{"train_examples": 203450, "encoder_norm": "layernorm", "encoder_norm_position": "pre", "encoder_mlp_ratio": 4, "encoder_parallel_block": false, "encoder_layers": 8, "fusion_encoder_fused_qkv": true, "learning_rate": 0.0015, "warmup_steps": 420}
Rows from block 3 of the fusion encoder of a small model that answers yes/no questions on an image's attributes, named by matrix and row number. Rows with one number within an expert belong to one neuron, the router's apart. Each number is 500 + 50 x the weight over its row's rms, rounded and kept within 0 to 999. All counts start at 0. Numbers have three digits each.
After each expert's rows are labels from the 100 texts, of 14976, where the router gives the expert most weight on average: "fires on" is the input token at the peak. Only what is clearly more common there than usual is listed. The data: aerial photos of the United States (SatlasPretrain).
# router: router (fusion_encoder.blocks.3.mlp.router.weight, 8x256, trained with AdamW), inputs 192-255
# up: expert up (fusion_encoder.blocks.3.mlp.up, 8x128x256), inputs 192-255
# down: expert down (fusion_encoder.blocks.3.mlp.down, 8x256x128, transposed), outputs 192-255

# expert 0
router.0:538528552575522520555576423465490587469497536640446385482494445464432455557474536481554538585538510406555548521570534572455594509500518494476543460514469520471526488580565514505490576561528566
up.0:500499500436500483534499449507500528501511504670490500500502504500550500500598499502490500515500500505500481462517500500500484540501500500528500500500488530500500500500565500501508669523500502
down.0:498342507500508500494500522501512546500500460500500503500504512502500488510488499502500485464500515500370486450547500500505700500506500295500509491522484486565500491483500500500500244510500548
up.1:496571488512497500434514498567500482499525554451470500500499467467488519509529517551500503505504500502521524500476500508495635511486498500423497426502508477499502487500491506500457587461502466
down.1:500532518507507515532724583500501512500499500524500504501504517499507499497548489480500500486503412512508482496462500490505419641500496493481514429500491496500503513504500495501451480477481539
up.2:500505530502481490510413500504506537510542500444537529500504506500500500485500452481500500481502473435500482452500500500500363502495492532500523500500500479490541496558500500485489540508500506
down.2:500477483500500482500530503498500525500497500480496513500500427501500477506500481500528490486500494500500500528496500500545528506500507494514534463512500468499500477531537493500500500525500524
up.3:500500500500500500496500500500500500500500500500500500500500500560500500500543504500500500500500500500500500468476500500497500500500501500507505500500501500500500500496500501500500500469500500
down.3:500500500500500513500500615500500500500500500458497500500500500498504500500500500500498500500500506500507500439529500500500500475505500508500495500500500500500500500500500500500500500721500500
up.4:501505500500508519486476511549500485500500500820497489501498548496500500500500513504438500530500500538500508500499499500499462500500501499457521478501500589500500500500583486495498500514500497
down.4:500489502508495506534537414498500506500514500625518539500500500500488500500517500500500490500510495500500493215500500507498549742500441458510500366497502523505487500448468500508517497511500481
up.5:489486511571521504532500521450500481499567500508500496502504512546489500507473500500500500421513512542493485396486510469488450500506505508469563508524508499436511500500509500507490513415493476
down.5:513537500499486549500549460497500497518520500499506486500490497560714500493511526502500503509489470535513500500539494500451569500482514500421500607500500505492515513489500508500445504549536500
up.6:494507495484500504500549500542500458500500604500491500498502454497448483500500502510500496534500500566483491439355512513513502463504513500542499527521500608486491486500512522500500446527502498
down.6:515500500512499500494477364501500500500454517508541507500500523494531507509565500500490497481496502522500500584344504496504511500521497513550530511501509558492500527582461497497479505422525498
up.8:500520509500495521500531525526524515496500573467500504500503509496500487535535506509542436482500500502478425438510499500500509524509519493518492500507471526484501510428574500520544525500467500
down.8:500500499517499523504476451485500509502505507517561500500500507467535510500478500500500500513500503508564500500494500499496134515500514490535506482524503604505500504400496500499494502509500489
up.9:500507494650500500544510442520500485498470501472837500500502490500451588495410504504499504500500460487454491672500499491520459465500500502549508500500500520498500509527495500499512219527500519
down.9:500477500497500492494486500498502501500533506509497500501499511510500502506500498492500500502500503583508520426500497510493343500499499504519498288501454500500500496503557502499534599500500500
up.10:500500500449500530578531535611500500496481500637494500500500546500427513500500493511500453494500455455551500433500500503501500495500506492268497507515500700526508506504596507503545523488498527
down.10:500500497500491503463540472508503484499500500544501500501500508500500507515500500558517500503488531506489505500433500500513403500495502500472523500500518527500507500513362500500490492544490518
up.11:500500495436500526479671672528496515494457509650500500500500510496355500500499549500497500543528495500614548534500500522500544503484515497405453500491516521500484498479500533500500580628500429
down.11:500508495507511500397472422500500480501496500542457530500513500512471500489564443500500500481500500500500508492500497500528453501500500513500500558500478500500500500500467500534590480484500606
fires on: "park"

# expert 1
router.1:469543556547565523556595410506462581456493566684420439519474485452454448593551510515525502551537464434594531495515504573430613544493510514477583382521450487467465468560565490513514572572531591
up.0:500507490468500525544482500500500488500500500500495500500500515500500493585500500499500500500500496648531333683505500486527500521500500504496500500442500444494500500478500472493500472516500522
down.0:500500504496500503500517500503500500500502500517492492500501652500471532501500500506499500517500492500500495524500500499497500219498502500503500510501500500500501505488491500509523500470499512
up.1:499509580450539465412410679466520614500508500626454499502501503501452433500578527476495500553500510508432542484500500533495432530503501496609491502486506500473492463521456523500500515499497516
down.1:500536473506453454436515500500455413496483661544505526500491415500500467500500500596521500471478500379500500414490500402499437500500501517314490506427497546500533500586500500455492496483525461
up.2:501499505514500519530500498505501507501500500486500500501500500502500501500517490496500487500511577500500479478494500504500503483501500499541500477497501531499500509500789510499496481494504487
down.2:500494502500500500503533493487498505503500480658496500499500499494509501505507498497495503570501489532473506501500500547499490487498505508460541361475500496499499501505512498499519500501500504
up.4:500501501475499495500514532500500494520500419462513494500500504495581496500557514499467500599499497500500500538529501500494500503500496491510501500505500478521500487544491500503500488500500506
down.4:493494506505500483476488500510484491500500513468500505500497376500459500434494500541524482500477527507500500400500502490528528625442470500104500484488500557500500443500550500500466429477500457
up.5:495500492500483500440500561574500427500500500493500500500500489538568500500500531557497500500496501582500500561729496435500576469458515499500527489494502516503500494537520500500451559480500488
down.5:500494500500500500579439650480507500501500500465493484500497515499500504567440500489500514497500500500500501540455500500511575256548481500529498807493500500482434495512500500494500506497476501
up.6:505500505473500506487491715563504570494490545500532499500498511497469486512455500500399500481495456506512539483501500527500489528500501502499495486500500533505499499494476500501483240334508537
down.6:484528446504478500500515314496500483499465621587499500500504488500500503485505500497500500456482509373467532514493500500500500500490510472637500505447500500505500500595517500494578375500500486
up.7:500496501409499499527519452515500619494506470526523500500501487483500555506495499486500505577500500563499500539495499453498536422500485504534497497503500478495500526500490527480493490538523505
down.7:501490531500498497524437502500500499498500500405473506503500499500500498478484504501497492509500510503500502494500500379499519492500498502380494500491502495500500483491478502496500497524500500
up.8:501512521500499468508491488555500490497492514500490500500501481483500500445501493486501500500506471272502498440544500574501374487494507496483396531514500606500500562500461500513486493491500491
down.8:498513388500500554500520515500500484500500489500494446502502500500500501492417508490447500473510492510488494566500500500500448500500512490500506477513499532502454500500483457493516500568469501
up.9:496500497488500520439549515503495484500500466563511500500500505500637500456478500500500498505496500490505512482540496500499303500500617500500450500500497435493505501543476516500509779531505492
down.9:505508514503500486544500530518500499500500525664491502500501426509500542479496510496496500494519500683487500500288500502500540497504496493448484500511500500500480500429500500494520500677500498
up.10:500503508487502498457531479492500483496503507503478487503500534523590496517519500509523500509497497489464500478500494490471500521504500497542500566500504441478500500537517489503489479453511472
down.10:501616500497495483495500422496500500500503500480467500522498502500489518500512500496516500500500510500537544559517500481513493500518486509463498500458500541471496505488484505501500512500516499
up.11:500500496510500764508515500514495500500506496505494505501499500395559512485509489500505500500500500484487517547475497500500494499500522494458513037503500566541501493518481521500517500457500497
down.11:522500500540500508487500550502500494500493480533505500501500495545497501516497500503500500509500519508500505500504500515500492522500498497573491522507500479500502500500500500510500548530503508
fires on: "park"; "parking lot"

# expert 3
router.3:468495495508521542429474309510503525446484467578431446457494467474515487499537496520586517542515572423561523508534516508453634582491551499438536370559439500485456474492526529507546492696531540
up.0:500500500500500523500566563589487475500500500313500500500500500503589500421504500502517517488500215481496499500500491500505500462500500496527493435433500500500464500500500500500500515517500466
down.0:500500432472500426601500292466561497500479453500619513517512493500500572535413502473540500500500500500538484404505500500555604470500500643531500446497500500500500500507625494500420482603500470
up.1:500500500500498515500500500532525500502485644500523500459500475530532537500500500500500425512478476497471500544500500500500324338510552491563508456513500482500500505500500484483500476510500500
down.1:503490486457474476548228500539500500500495582470500500512500481449500500502520514474431500480500487499548508309468500522602500500417489665482500511500506500500528486529431500524446490448500500
up.2:491488500492500516545500480543500609496571586527500498500500493467506521493489458516500500449500500481503512389551535508564430504476534519518578514474489471500514500472538550509542512509500530
down.2:500534432496498500477500521499472437500497511567587500500500534493494483440514517500493500497544500500499448549474500489535500511498480500531463456489495594504500406500490500484500741569540500
up.3:500495475500508476500493505466500501500505500532513500500500566503500500500487544506500500451481501556523500474550500501487408518507498500515466500530511500516500516682517500499459559494505500
down.3:500500570500503508597515513499493483500500438650482488521491610488523499465500496500497500532493501500500506573350496507405500458500500527488500551466483612500433492523500511610500897336500528
up.4:516500543468500535503511460515500520500500572530500500490500500464525517529500500500481528152500486496429500405500500516552500500500519500568553500458500500500500500471500569511542513455500500
down.4:498500511500500500500500487495500479500508500551522500500500500537541512500500516500500500499500500500523508540484500485544487495496457500500500555570500387500500503439522505425500419500500470
up.5:494488541494495491500485172488495502471500513506425500504500492501550539519476495510568502502497493409507464546494499500497526527500508496466487475500499474493507506500500507494485496413500505
down.5:501501436500516500500516439501497503507500500494500484500488497501500491495479492498486492500500498522481500511583500500454500368501505520471542475500458500504490475338500503508509501647495506
up.6:500478552547499505485408617508500505500500500544536500500500500493346450528526475496561480496487553500502501430453500443500191500500539495500529519439499535500500500500497500483500502506515513
down.6:500509500496496500503491535500488501500500500555465492504495500519546508464519497500488500617502500500493500431517500487506464532486500518271500511518500503500500501527507500500503570423524500
up.7:505500548499483505443500423515500500500488502655503551503500495510489500492443502519509446500500493500500500559484500445467407655502511489543476500549526441550500486500510423500500525479500500
down.7:520524500712499537576500520514483415500506305626459500480500549500500496500721503498500500497502519500198500577531500448500442451500500507500554486500500500501455500500568500500463479451498501
up.8:494515532442499518575469599500494526500524539589483500500500495497484500464489515501504524543530500584517505611502506506474513500419478506283499500434503541493488464500499500493575558450500488
down.8:492524128484509508500586397516521500476488510352528487485500496530500490532492500513503520503500519500497488492484522519514576276500502504490533500500500375500500500620470500502504486448489526
up.9:504504500503510494601500644505500500500484516331489487500500501500500492500549500500488536479500500500458473533465500511500493485500495565493500498494475532500500500500499601506456497486513500
down.9:499500471500500560406500525499500492500495521504500500512493588500500496480495500500492530500510500466500500494507500498489537530502498448509515500500558434506500500500413499499507501494500453
up.10:501501493486500504461509500500500498500500525506663495500486509485500495500570474500528501476497488500500380500522500498538408500500507500504603498473494481463500500216505517510500483500504500
down.10:496500490514493682458218500482494506500461513500532531495500509490495500485519500511500500550501500479519500474500488500500508536503500503332490510492500500500500500515500543504543500500500466
fires on: "parking lot"; "railway"

# expert 7
router.7:511513542509519495623655581497518531465469571440543465510511425501505463528499534474491514530522510486489499411464497516485507457522489537455538545523485591495494501618555527517458499483534525
up.0:500500500500519500617500692500500500500500500455400500500500497500519500517433487500500500500488500500500540500499500523500500500500500500559702459500500500494500493500476500514500500498500500
down.0:500492500513500625468500408428420500500500442503505500500553500508593503530500548458509465500500502482500500500535500431488500651499496500500500520500451486487500494500500500378500609500500500
up.1:500504462482459511549517479500505490491495514444496500500495541530500488500499478501500500522500460493506562641466509500500500490500518504500686517502490355477510443403485489494537500563480533
down.1:497466502496490500529578418497507582500470497428539488495496441496500496499454506497501500467500505524492519423519500506500520574486500481505481569501500504502472525643580500514429515483543494
up.2:500486446500593504588517664448500525504562500503504503496485477500516500586465515497490484526500513527518492458550513495551537519500482500560672546482500507500518499498515455510493500572500408
down.2:504410492500500493502575455504442553500464489500500468538493494500555500479500500486492525478518508380500500431518500457513535591487494496500492500522500492498473481500535524499482496492492561
up.3:500500500481501516500500500489500385494486500609500500500500540494500500390490500382500500500500484588513497439536501500500485470489525500595442500503478484500492492498676500500500474475500533
down.3:500500450500500500500500447500500479500491477442436500500456530500526505502500500504491519500478521499443500356500500573515529509500508492442548500500451463513447500500401500609478478500500308
up.4:512550485532501497518450366524497521500524483501500505499500359507500487515414500508507533500507492511488483487544500505544435505481472553536488446466492564461546499581487575505500500462500500
down.4:501500509491500527500487524493501485500500613498474500473517500500500499477500500498507500494491493491500501500474500492500487428512483494500519491519499500494531551506268500497498491485500500
up.5:500500494507500501640507538429500457497525500500500500500500500500500561501370500478500500478500577574500500447548500493461422500500383510492502455500491543500500442451559484486500501546500552
down.5:500500440492500500500500475505528470497493497500492500500500487540468500500518507504553500500500501509500507500484500500486529568494500507500441517500500517500513500490695500500500500513501493
up.6:474493562402500461500500507482507500503515422500512461504500474495547500576447500473486500462511494508500507500324500500516500500498491526500479443468500599500460500458500500504408469548500489
down.6:500497500453496493500500536537500477500500500577500500508526500510500500500528500568538500503500500500499500556505500500500514440500421500642497500513515477500502500489495500465567526640500515
up.7:531514501500500492388514506544494529497460468498613513491524576528421525448500512500488482551498532450487541635516489500481557498500523459565527644499502496513520501511543479498536509538475491
down.7:494498574514497481485496492406498489500506408503446499459499420475500500481471500500501567500504579500502500503503505319493581500500487496451468506495500582482517573436500500496407518490506500
up.8:500524578641500518623560590532500531500500534521498500500496481500522508500439505500500612591500489373508526619479500500526461479500499500474517460469507518459559495535503500503500500498531504
down.8:500531498522500517461500527502470500500502504569534524495553500519626499567496505514493478498504500516546500592492500500500232591498507494568506481508493484505500498473500482500436513564500500
up.9:500491500488500485451514501397500493500501504509500505499523539508453793500554565470500500487500441647561493466587500491407488476489471503459432544464498467533500500624500500450507548470500497
down.9:492500500493500417466500560446600500500496500492493453493442494500500423564529492500500500512500514500536500318475497470500514472453550500500500465475500532499504500446500500553498472500546400
up.10:493497399468500500500487523624517500516522584443565501489500509500445348478496463468473489627487467450538499467500500495542583628523593474562606534577500500476504506549482500538527470403500543
down.10:474500441505500428500481490472500521474466500490460453509464451492500521460438505477461500500544502476500500456530500527528555523447473519455469557500513499500467518550576500484500527484521494
fires on: "road"

# expert 2
router.2:530533589575492530521464642483467535503548550440446418492487465494536500521573546539548512476522440448571489481550541534485551533514534506581497442532455613499477484504532516524489633339533514
up.0:500489500500493500512433410573500500500550526538452500492502432482500508500500523498471500500500464466500497540500500500500581500500500500497548500486500556500518500500500500516484493483500500
down.0:504474484500505492489591541526496500497469518453498461500498503601509502500486500500559498500498510500488494557500500496501433500500637314500498491500500483509491504517500518500476500474500488
up.1:488546500500500500552498599614500500493542591501459500500528380471393517576506505500500515526491502493429496436349500506500568495501518588562522467500507614500513457500551500500494513503500503
down.1:500429500497500606494531506483493466500500500476500500475488500500504547514500510496500497543500500500554500513539484483500433473500490446346492500561500491514500507461500500547500492540542436
up.2:500502506500500471499483430511500317522500574315479500499513503531433500500507436508500481500500490501499589400493500507493520474510500500463578572533578477500500443526500500489524395500500622
down.2:500500500421495506511507500521500655498491471500486500500500496500392500500500500500670500523490500492500493654510500500500529372500498500488356628473487325513489611630534500515500505528524439
up.3:500500411534411446484365490602500480506422410497573500468467452487500500408537500487500486487500506417500511500589447401500535500500415498437439553500500495500500555552492500486500500400583518
down.3:516541500497587500495500544406583491532610534553507500479500100521419500500565500492518500500535500487500491516500500500508494532501503518510500517500500499462500491495497500498508500449500551
up.4:500490501501500498500493493500500528509500494000502503500501508500504500493477500500496467513500509505497501515501496481494495488501500496495482514506500483513484537508491497500496533500509498
down.4:502503509501500538495495463485502475500503503574539500498494509500500502497497495499495509477505498504501499490500501496500497506503500510494500500500516494492502481492569494500497495527493500
up.5:500500489500500483467510459573500521500404471473637495503500508478500460500479553500500505508500526507424500506477388457498500500523481451500409500511501481539452497500445509453500426485500501
down.5:500500500431500556500473485468524500498525583500509491501500470507456500500500482500508500461500493504500428472500500496458456640500496500673500428500500500458545517500500500473507548500480519
up.6:569493500466500530464507487524497500500542495462506498500500493493477522506490539499479481433500511480593508494500500497504486463500504496485534362485499513501505475484500520507500486492538549
down.6:493513509487511464705504456499505424479491567465500504510501343510570482503489481549500489451491500501546505476395499503494538660488569488287491550502495503490508499500462519502429487574515500
up.7:477499500544505497530503456477531496507500470307500500500488513500599448531485422497501487483509525495569498500450515516477501494505498500517500487514497487500499585501500500509500496511540486
down.7:500479497506495505509437438526488489489500500503503504500512417500469517460448500508506522519479500487485480527485475493500489500500500509518420484494423430528496444431500500504541489501499531
up.8:500516500500503508503420748683500460500500586500518555500500500504500500494500500519496519500500542496511548454453500497552453549500500500500432481494522530453500466527500566500505502462500500
down.8:508538446500500511485540474418500500500500486487500500500480553500500500520309500500500500384500491500362475465438500573486500500480494499548497435534457424459500681500411500500479500561500500
up.9:505508502468507500516524430566499545514527559497509504502497491504485484500477500507468500529515534523500500502498499460520503634490490500495494461500500482500500500488498500507510486478500538
down.9:498495519467500502480498502477506469500488511552500500500492476536497497500480493485560500468505500434481497369498500500500644492470491500500477476500501454509500653500490512451489523624500507
up.10:490500509500495470378483515450508499500500477508485500499500521513477506510500506482462516498490504503495463453477489516500500341504500492497498542543502435502499593542424454495500485471441486
down.10:504656474466500484613489423507522488500515500531498508497505526515518504504521500500500502519494502501475526482500531443508464483488492500604521485539471576481537502504444500500502509501501515
fires on: "crop field"; "river"

# expert 4
router.4:484506542562534554591582415493496588485496540624456411541523443466447483578491542498576550545521471461593529494577502559398608534506502497456561400523470515477455456552528553491540597570578588
up.0:500496517504500500512477440500506500501490492531498500500504500500500502502505500491498512519500528500459491361472500506502500495495500510479485500502500494488500486533497500500489454500509472
down.0:474500500515502492430500525502520500500500500498500497491499548512493491500493490479532500448487490519495419473485500500489549792500499500512500698461491511464528508528571505504500554464500500
up.1:497498505496502506491484500488500517502508492279499500500500503500501500496501496497500504506502484498500555506505502500503503507496499499500507500500497500500496513489507500495505521510501503
down.1:503502500497498500497500477498501492500500506491500502488504491501526501504500508502488500499494500503500493294488500501511501360500498471384623459500504480496500501500501502506508500403500508
up.2:500471500486500506543459493445500478504500500559399500500501486500587500505492500500500545500500498522500500500487500503500517511528487500500500491496500406518500435480472500482497375311500503
down.2:504500450474500500565500444500500500500500443500500500500500500494500500503500500500500500504497500500449500501500500500506529537524500450385453413479500500500500500497500500503500558381537500
up.3:502496498500499500495486500494500492496497494403479500500501509533485500510578500500500499501500515406500498515489503593486509504503497500456500501500503500475500500452489500499503532433496496
down.3:500538503494505504525500591498503503502504475490504500499500485511500500500500493494486500476490491488504470477501500501500469624500501501575532538500500459508500507536540485500501521537500500
up.4:500501496531500500612489701514500496507500504219504522500497500500481493494475458501500500481489522498482500387500498445520508531491505500590548509499500433500500513529484500503523548873500500
down.4:500503476491499500447500536498492494500500436521497466500500508510437504489368532500500500496504499507500500500593501517500500482501500493432492500500500500500461500495509500499500520500500430
up.5:500513500515512500494498658490498484500537500530449503500500500497393485496590478476410515541500492505496509473500500500500617567514495501491526522449500237491495496497476459506500466562500525
down.5:499480487500500544566510473506495507500500497490513500534491525500550505501500531500484517493505494500505510502508500519500520502493494500416500458500504512484464500500547522505500470572528474
up.6:499496524503489520572500504502499506500500498563499503500500500500509497506511503496508365500500491500486277500632491479500500512498497500500509500500500591518501500481517494500498513522500507
down.6:495500500500500500571515528500500505500500560519500496500500504506464500503526514505500506492500498479487511496477500500500486507500508490470505455497500465500500505500316500499506464752509493
up.7:500504500556511500505484483516500456486500500473500503500501466500510500485500485489473500508500488503508463532700500528500484548500500500446500500500500478500500500402503500501501529745491515
down.7:500528447500497500506500561497479500500500500509500463539500487500500500493332559511500500506500477445500500702585500500500500566500502504617482365500500499500500494479548500500500445500500500
up.8:511499472500492491466491519495504499500507431536560498500508590500506438498607467496500493525500538442485551518522500496501500476499517514593526563508507433501525504655501475528513393424498511
down.8:500474517500502446507454538509504482501496500518488501500500505493481470494500500500511500451499499519504500468368500500500498496491487510500509486532498439498500499493469490499506547521500509
up.9:482521505478512481465539605471499507531499465501500492514499483417587519504534551506500527443500500491481519487523501467442493500507500482500485495500500609516490398500553435503469521500500345
down.9:500629500525500561506500472500515503500507500500510575476500504500534496500494417500504473503500464500502500584507500608553512376500545486500521628500500500500550500489490500495500644497500500
up.10:498484503474488475634482500531500530499474504503501505497494500426531491497568493366500475447502491500494501556456500521492474493484500518428508655498512461501500504571500502506505447560499500
down.10:499460548516498500532501489505515489500500498508495508500510511507507500499484462499500500500494493500510500522504500486538567409520498514548502500505500459511516526493465500495631481461500524
fires on: "park"; "river"

# expert 5
router.5:550530548516529567542573430498539572474509557671452457478521423469462480595457559442541544564542493426573538509547525559454584544476551520472580453552465490463482485543541521467489588564544584
up.0:500490507556515500506507500447500526504505495531507500500500437500227482486500504500485551547578500473534606500500500541471456574500494505500534382500500500500500500461557504506500494485494472
down.0:503443500500500538364493394508485469500449500644522500498500504484500517518561506495518486503444504529306497454535500500563500496538500564365554605500496539500506500536456510558490498461500449
up.1:500500378476478438491491491611500461500409456488566501488495443496539486507500560504501500510486600497478563528631500493500516447500498500499430503500496550509500569562414541499472596528500439
down.1:469484523500502512500511529480498500491499497685464514506499505500500532498555483500509483496515501514508500545500502500495497500519501499621574509506500445504497502511500500496439530500500525
up.2:500499500497498473513576481478515500500385391502663500500502501510500526501509509525488500582500740469454620543550500513500469347500498501500492500500494515520500468485440500493500517577500500
down.2:500500500499500500507624504500499492500500478463466500500500476552500481499491501500500500515500482777653500500500500498500484649500496503478516578500500500500500489478500500500507551444500500
up.3:504497498500500500484498500477500500499500495500510500500500505503500500495500506439500500508500494481488500500334494500501505539507500500539501516494500313496500499391509500501500210512500512
down.3:501514500498498509514500272493500500500491500594232500503500502498510502505500500500500500505503494496513487509501500426500553216506495508501501493501500692500502497509500500498504517552504503
up.4:501500539500500500544331004503500510498500500485452500500500509500498506544510500500506497500500549472498500502487501491500461501500501501500500520500500500500500538381503500527500512498500519
down.4:504485473493495502508561428493496503500500500513515485500493500494503499490500513500496500500494500501520504332534500500500498435493476500504495513500500500500502505500387500505511489518500482
up.5:518509500477510512480483532517497466500496500481500500479500505490559535485510494500507501499500487504496502458618500515499549500476509492500480410496500500482500528515463491511500449476500500
down.5:503542457503500500570509531502498495500514531519500500498509495500400491492513501499493502503501509555544507824502502500498706500497489486460500489498500507500511500500502490503488500536501501
up.6:500499500500499500767558465500500500473493525552527505500500466493500500504500511500511502509500527505487490500517500500566396511500504500500501501500497500500500479526474500500482396427504510
down.6:502500500487500500517540479515500481500496500500500498500500545487500505479425485500484500470485509494589486485500500484497399480493501445322486473529515498514489500514283500473432542502500500
up.8:502456561569510494617498502467485556500515499515541500500500483487468589496395493500496500567500503500521515541426500489495487500515500519496553500505499500507480498512521500500500509500481521
down.8:507486509507500505491521468549472437497489504423494514507500488497500475486742491510499496500473513495452498600500495494500507500519505474410509500505497525500500515500568499522500484492511459
up.9:500500500500500494508451500496500524500505500487500506500502483454555670486510482496500508500500455420566547474500500475539696511487490500500500500500500500526500504493500500500517566400500501
down.9:500500500500499487494487631500500500500500521534506500500502500505500500499504497505500500494500500510500363303500500507500552526500504496433499488500500506496500512502503500500500488576500504
up.10:500499494530500501506440486500500350498500534506486502500500480512500515488483500487500500534491455467505510500500500416497500505500506500483500500502500728517493520500500500491601500500497537
down.10:500536500500501517485507497507505506500504500541602508500502500513492500499737517500500500493500504636460496513500500460500206507493496492520500401500502504500502497504485500500490500500500500
up.11:500500485450485472493529591500500500447490539521370500498489514511500507589488500500500508466500500500645500590481500498498500500500509487600418358537500535476500508496523500513500500539500405
down.11:500500506510500540487658487474503500507500503790500494495491500407508494603510497500500500486500486500509484521435500508500475597503504540465573500522499302496500478500500500500464499487500500
fires on: "river"; "park"

# expert 6
router.6:501537552567547500555548421517490558480471556655463435473504488473431447565487509508531535573540481421629585479575494560424601521483541531509615419501492519448510475546525515499492605571571555
up.0:507497502500492501516489710501500499500500500732560500499500475498521568500500519494495496500495433501500472682502500500498558485500496500522477510508501483500500526484500500516478211441547560
down.0:433506476500500500482500535539500504500500500542473500512497500454465509500500490522512498482500494500469500500500500529494517615502500500500470648495500500500482400483427501512537500663502557
up.1:499500488500500449500500399545500434500500500500485500493500491500461589500504500502575500534500474414500551522499499491497500500484500500307500500508500378500542500500425500500425513429500457
down.1:500500536503500490500500482500500488500525524506465501506500476508476539500519503500500500500500490507500500517460500508485441500512500500503521504512500463504494497509541475502506486587459557
up.2:483500500485500548500500539498497507446500483500500500500500485485500481480500505500480500500500500561561510433553500500500550500500490500393501500500497500500500474413497500500515492496500525
down.2:500483518508500507565382460497504500501500534500500500500500607483514487513578500498501500500501493500490507333479500476500537505510488530484496749497500510500500520534528500499559377510500495
up.3:499500500487495505500486464500500500497477490454531496500500504503548500500502503513493500471500451490497500500512501498500503500497500500453490500512500999514501500499487500496494526525500500
down.3:500507522516500500503501461500503500496500500442504504500503508509500500500500500497500500500499499503498500500479500479498506538500499500500500522500496500500517499488514494500516445524500525
up.4:501500500549498499498500432503501497497500506379500500500502434500514488504506507499500500499500497500495497522542506500501469500500496500519497491500500514502501500502498502500507497479502506
down.4:490516495500501501517517515500500513500500721501499496501502495499556502504494494501500498526503505535474498576452501500493492433498500504493499494500501500491500497486294500500502508496503500
up.5:500497539500500502489483615501500452500500510456538522500510500499500481492549484500503476495498510491527496500428494500500529527500500498518500544513500296502529500500508487500500418595500505
down.5:500494504496500496935500488499500514500504512529497500500500498471496505501508499500501500501500499498484500405443500500500500633498504504500504504506492500500499499500500497498513499486500500
up.6:503498500500503500463511500489500505500500509442504512500500518500526513500500472500483441493504560509492492500473500493519500483500506500500534500500500507497496506500500500500500526679500508
down.6:500500500490500542501547443509500500500500496545482509500500500514500452500517492500498500536500524516496491337500500422476334500517500445500496389514500314520500496521506467471500615500484481
up.7:500498505498504506561492500531512708500500577420286500497501500500500500500367483500526500500500413212524494507503504500508510511501500500255485546512500500500499516500500500500499442468500500
down.7:494500428501500502500566447504499472500500399420540500500500490353488529500500500502500528509511500479490505500508500561500500457500504500524500497500497432500500500500537500499500674673500500
up.8:500507503500497504500508494510495461501500495466482500500501564500350500500448500500545500500500500500478500500502495486500500500496500500500500606500500375500509516500580495500500508777509564
down.8:503520507500508519504500408491500495500524479517338500500499495514500512498488500499500502485500511475498500264500500504500442556507495438502498478489507500500500424500500500448596459642500500
up.9:495510516442523512473519575469496500497491494458500500500486493484514500515492500596500580495500523500500500500601501579505500518496498495276494487489500504485457489466504530500493508500500545
down.9:502536500467500500465439699500500500506500469320488496479519500500552508436500500492500500512501471474504499500524500531496313503500500501500500569500497513532500501498480500500510503523500500
up.10:501497483530500500506500154505500500503517494004500505499500502511518463496456498494500482509510485484515500339495510493503529493500499500493498508502501483500508498496499500496498500449500495
down.10:513500498504503614569500550500492500498488393466500504500500496500437499498504496502500500514500539509491500500500500492503500504503501489538500432500500470500488497529500500506487492533500484
fires on: "park"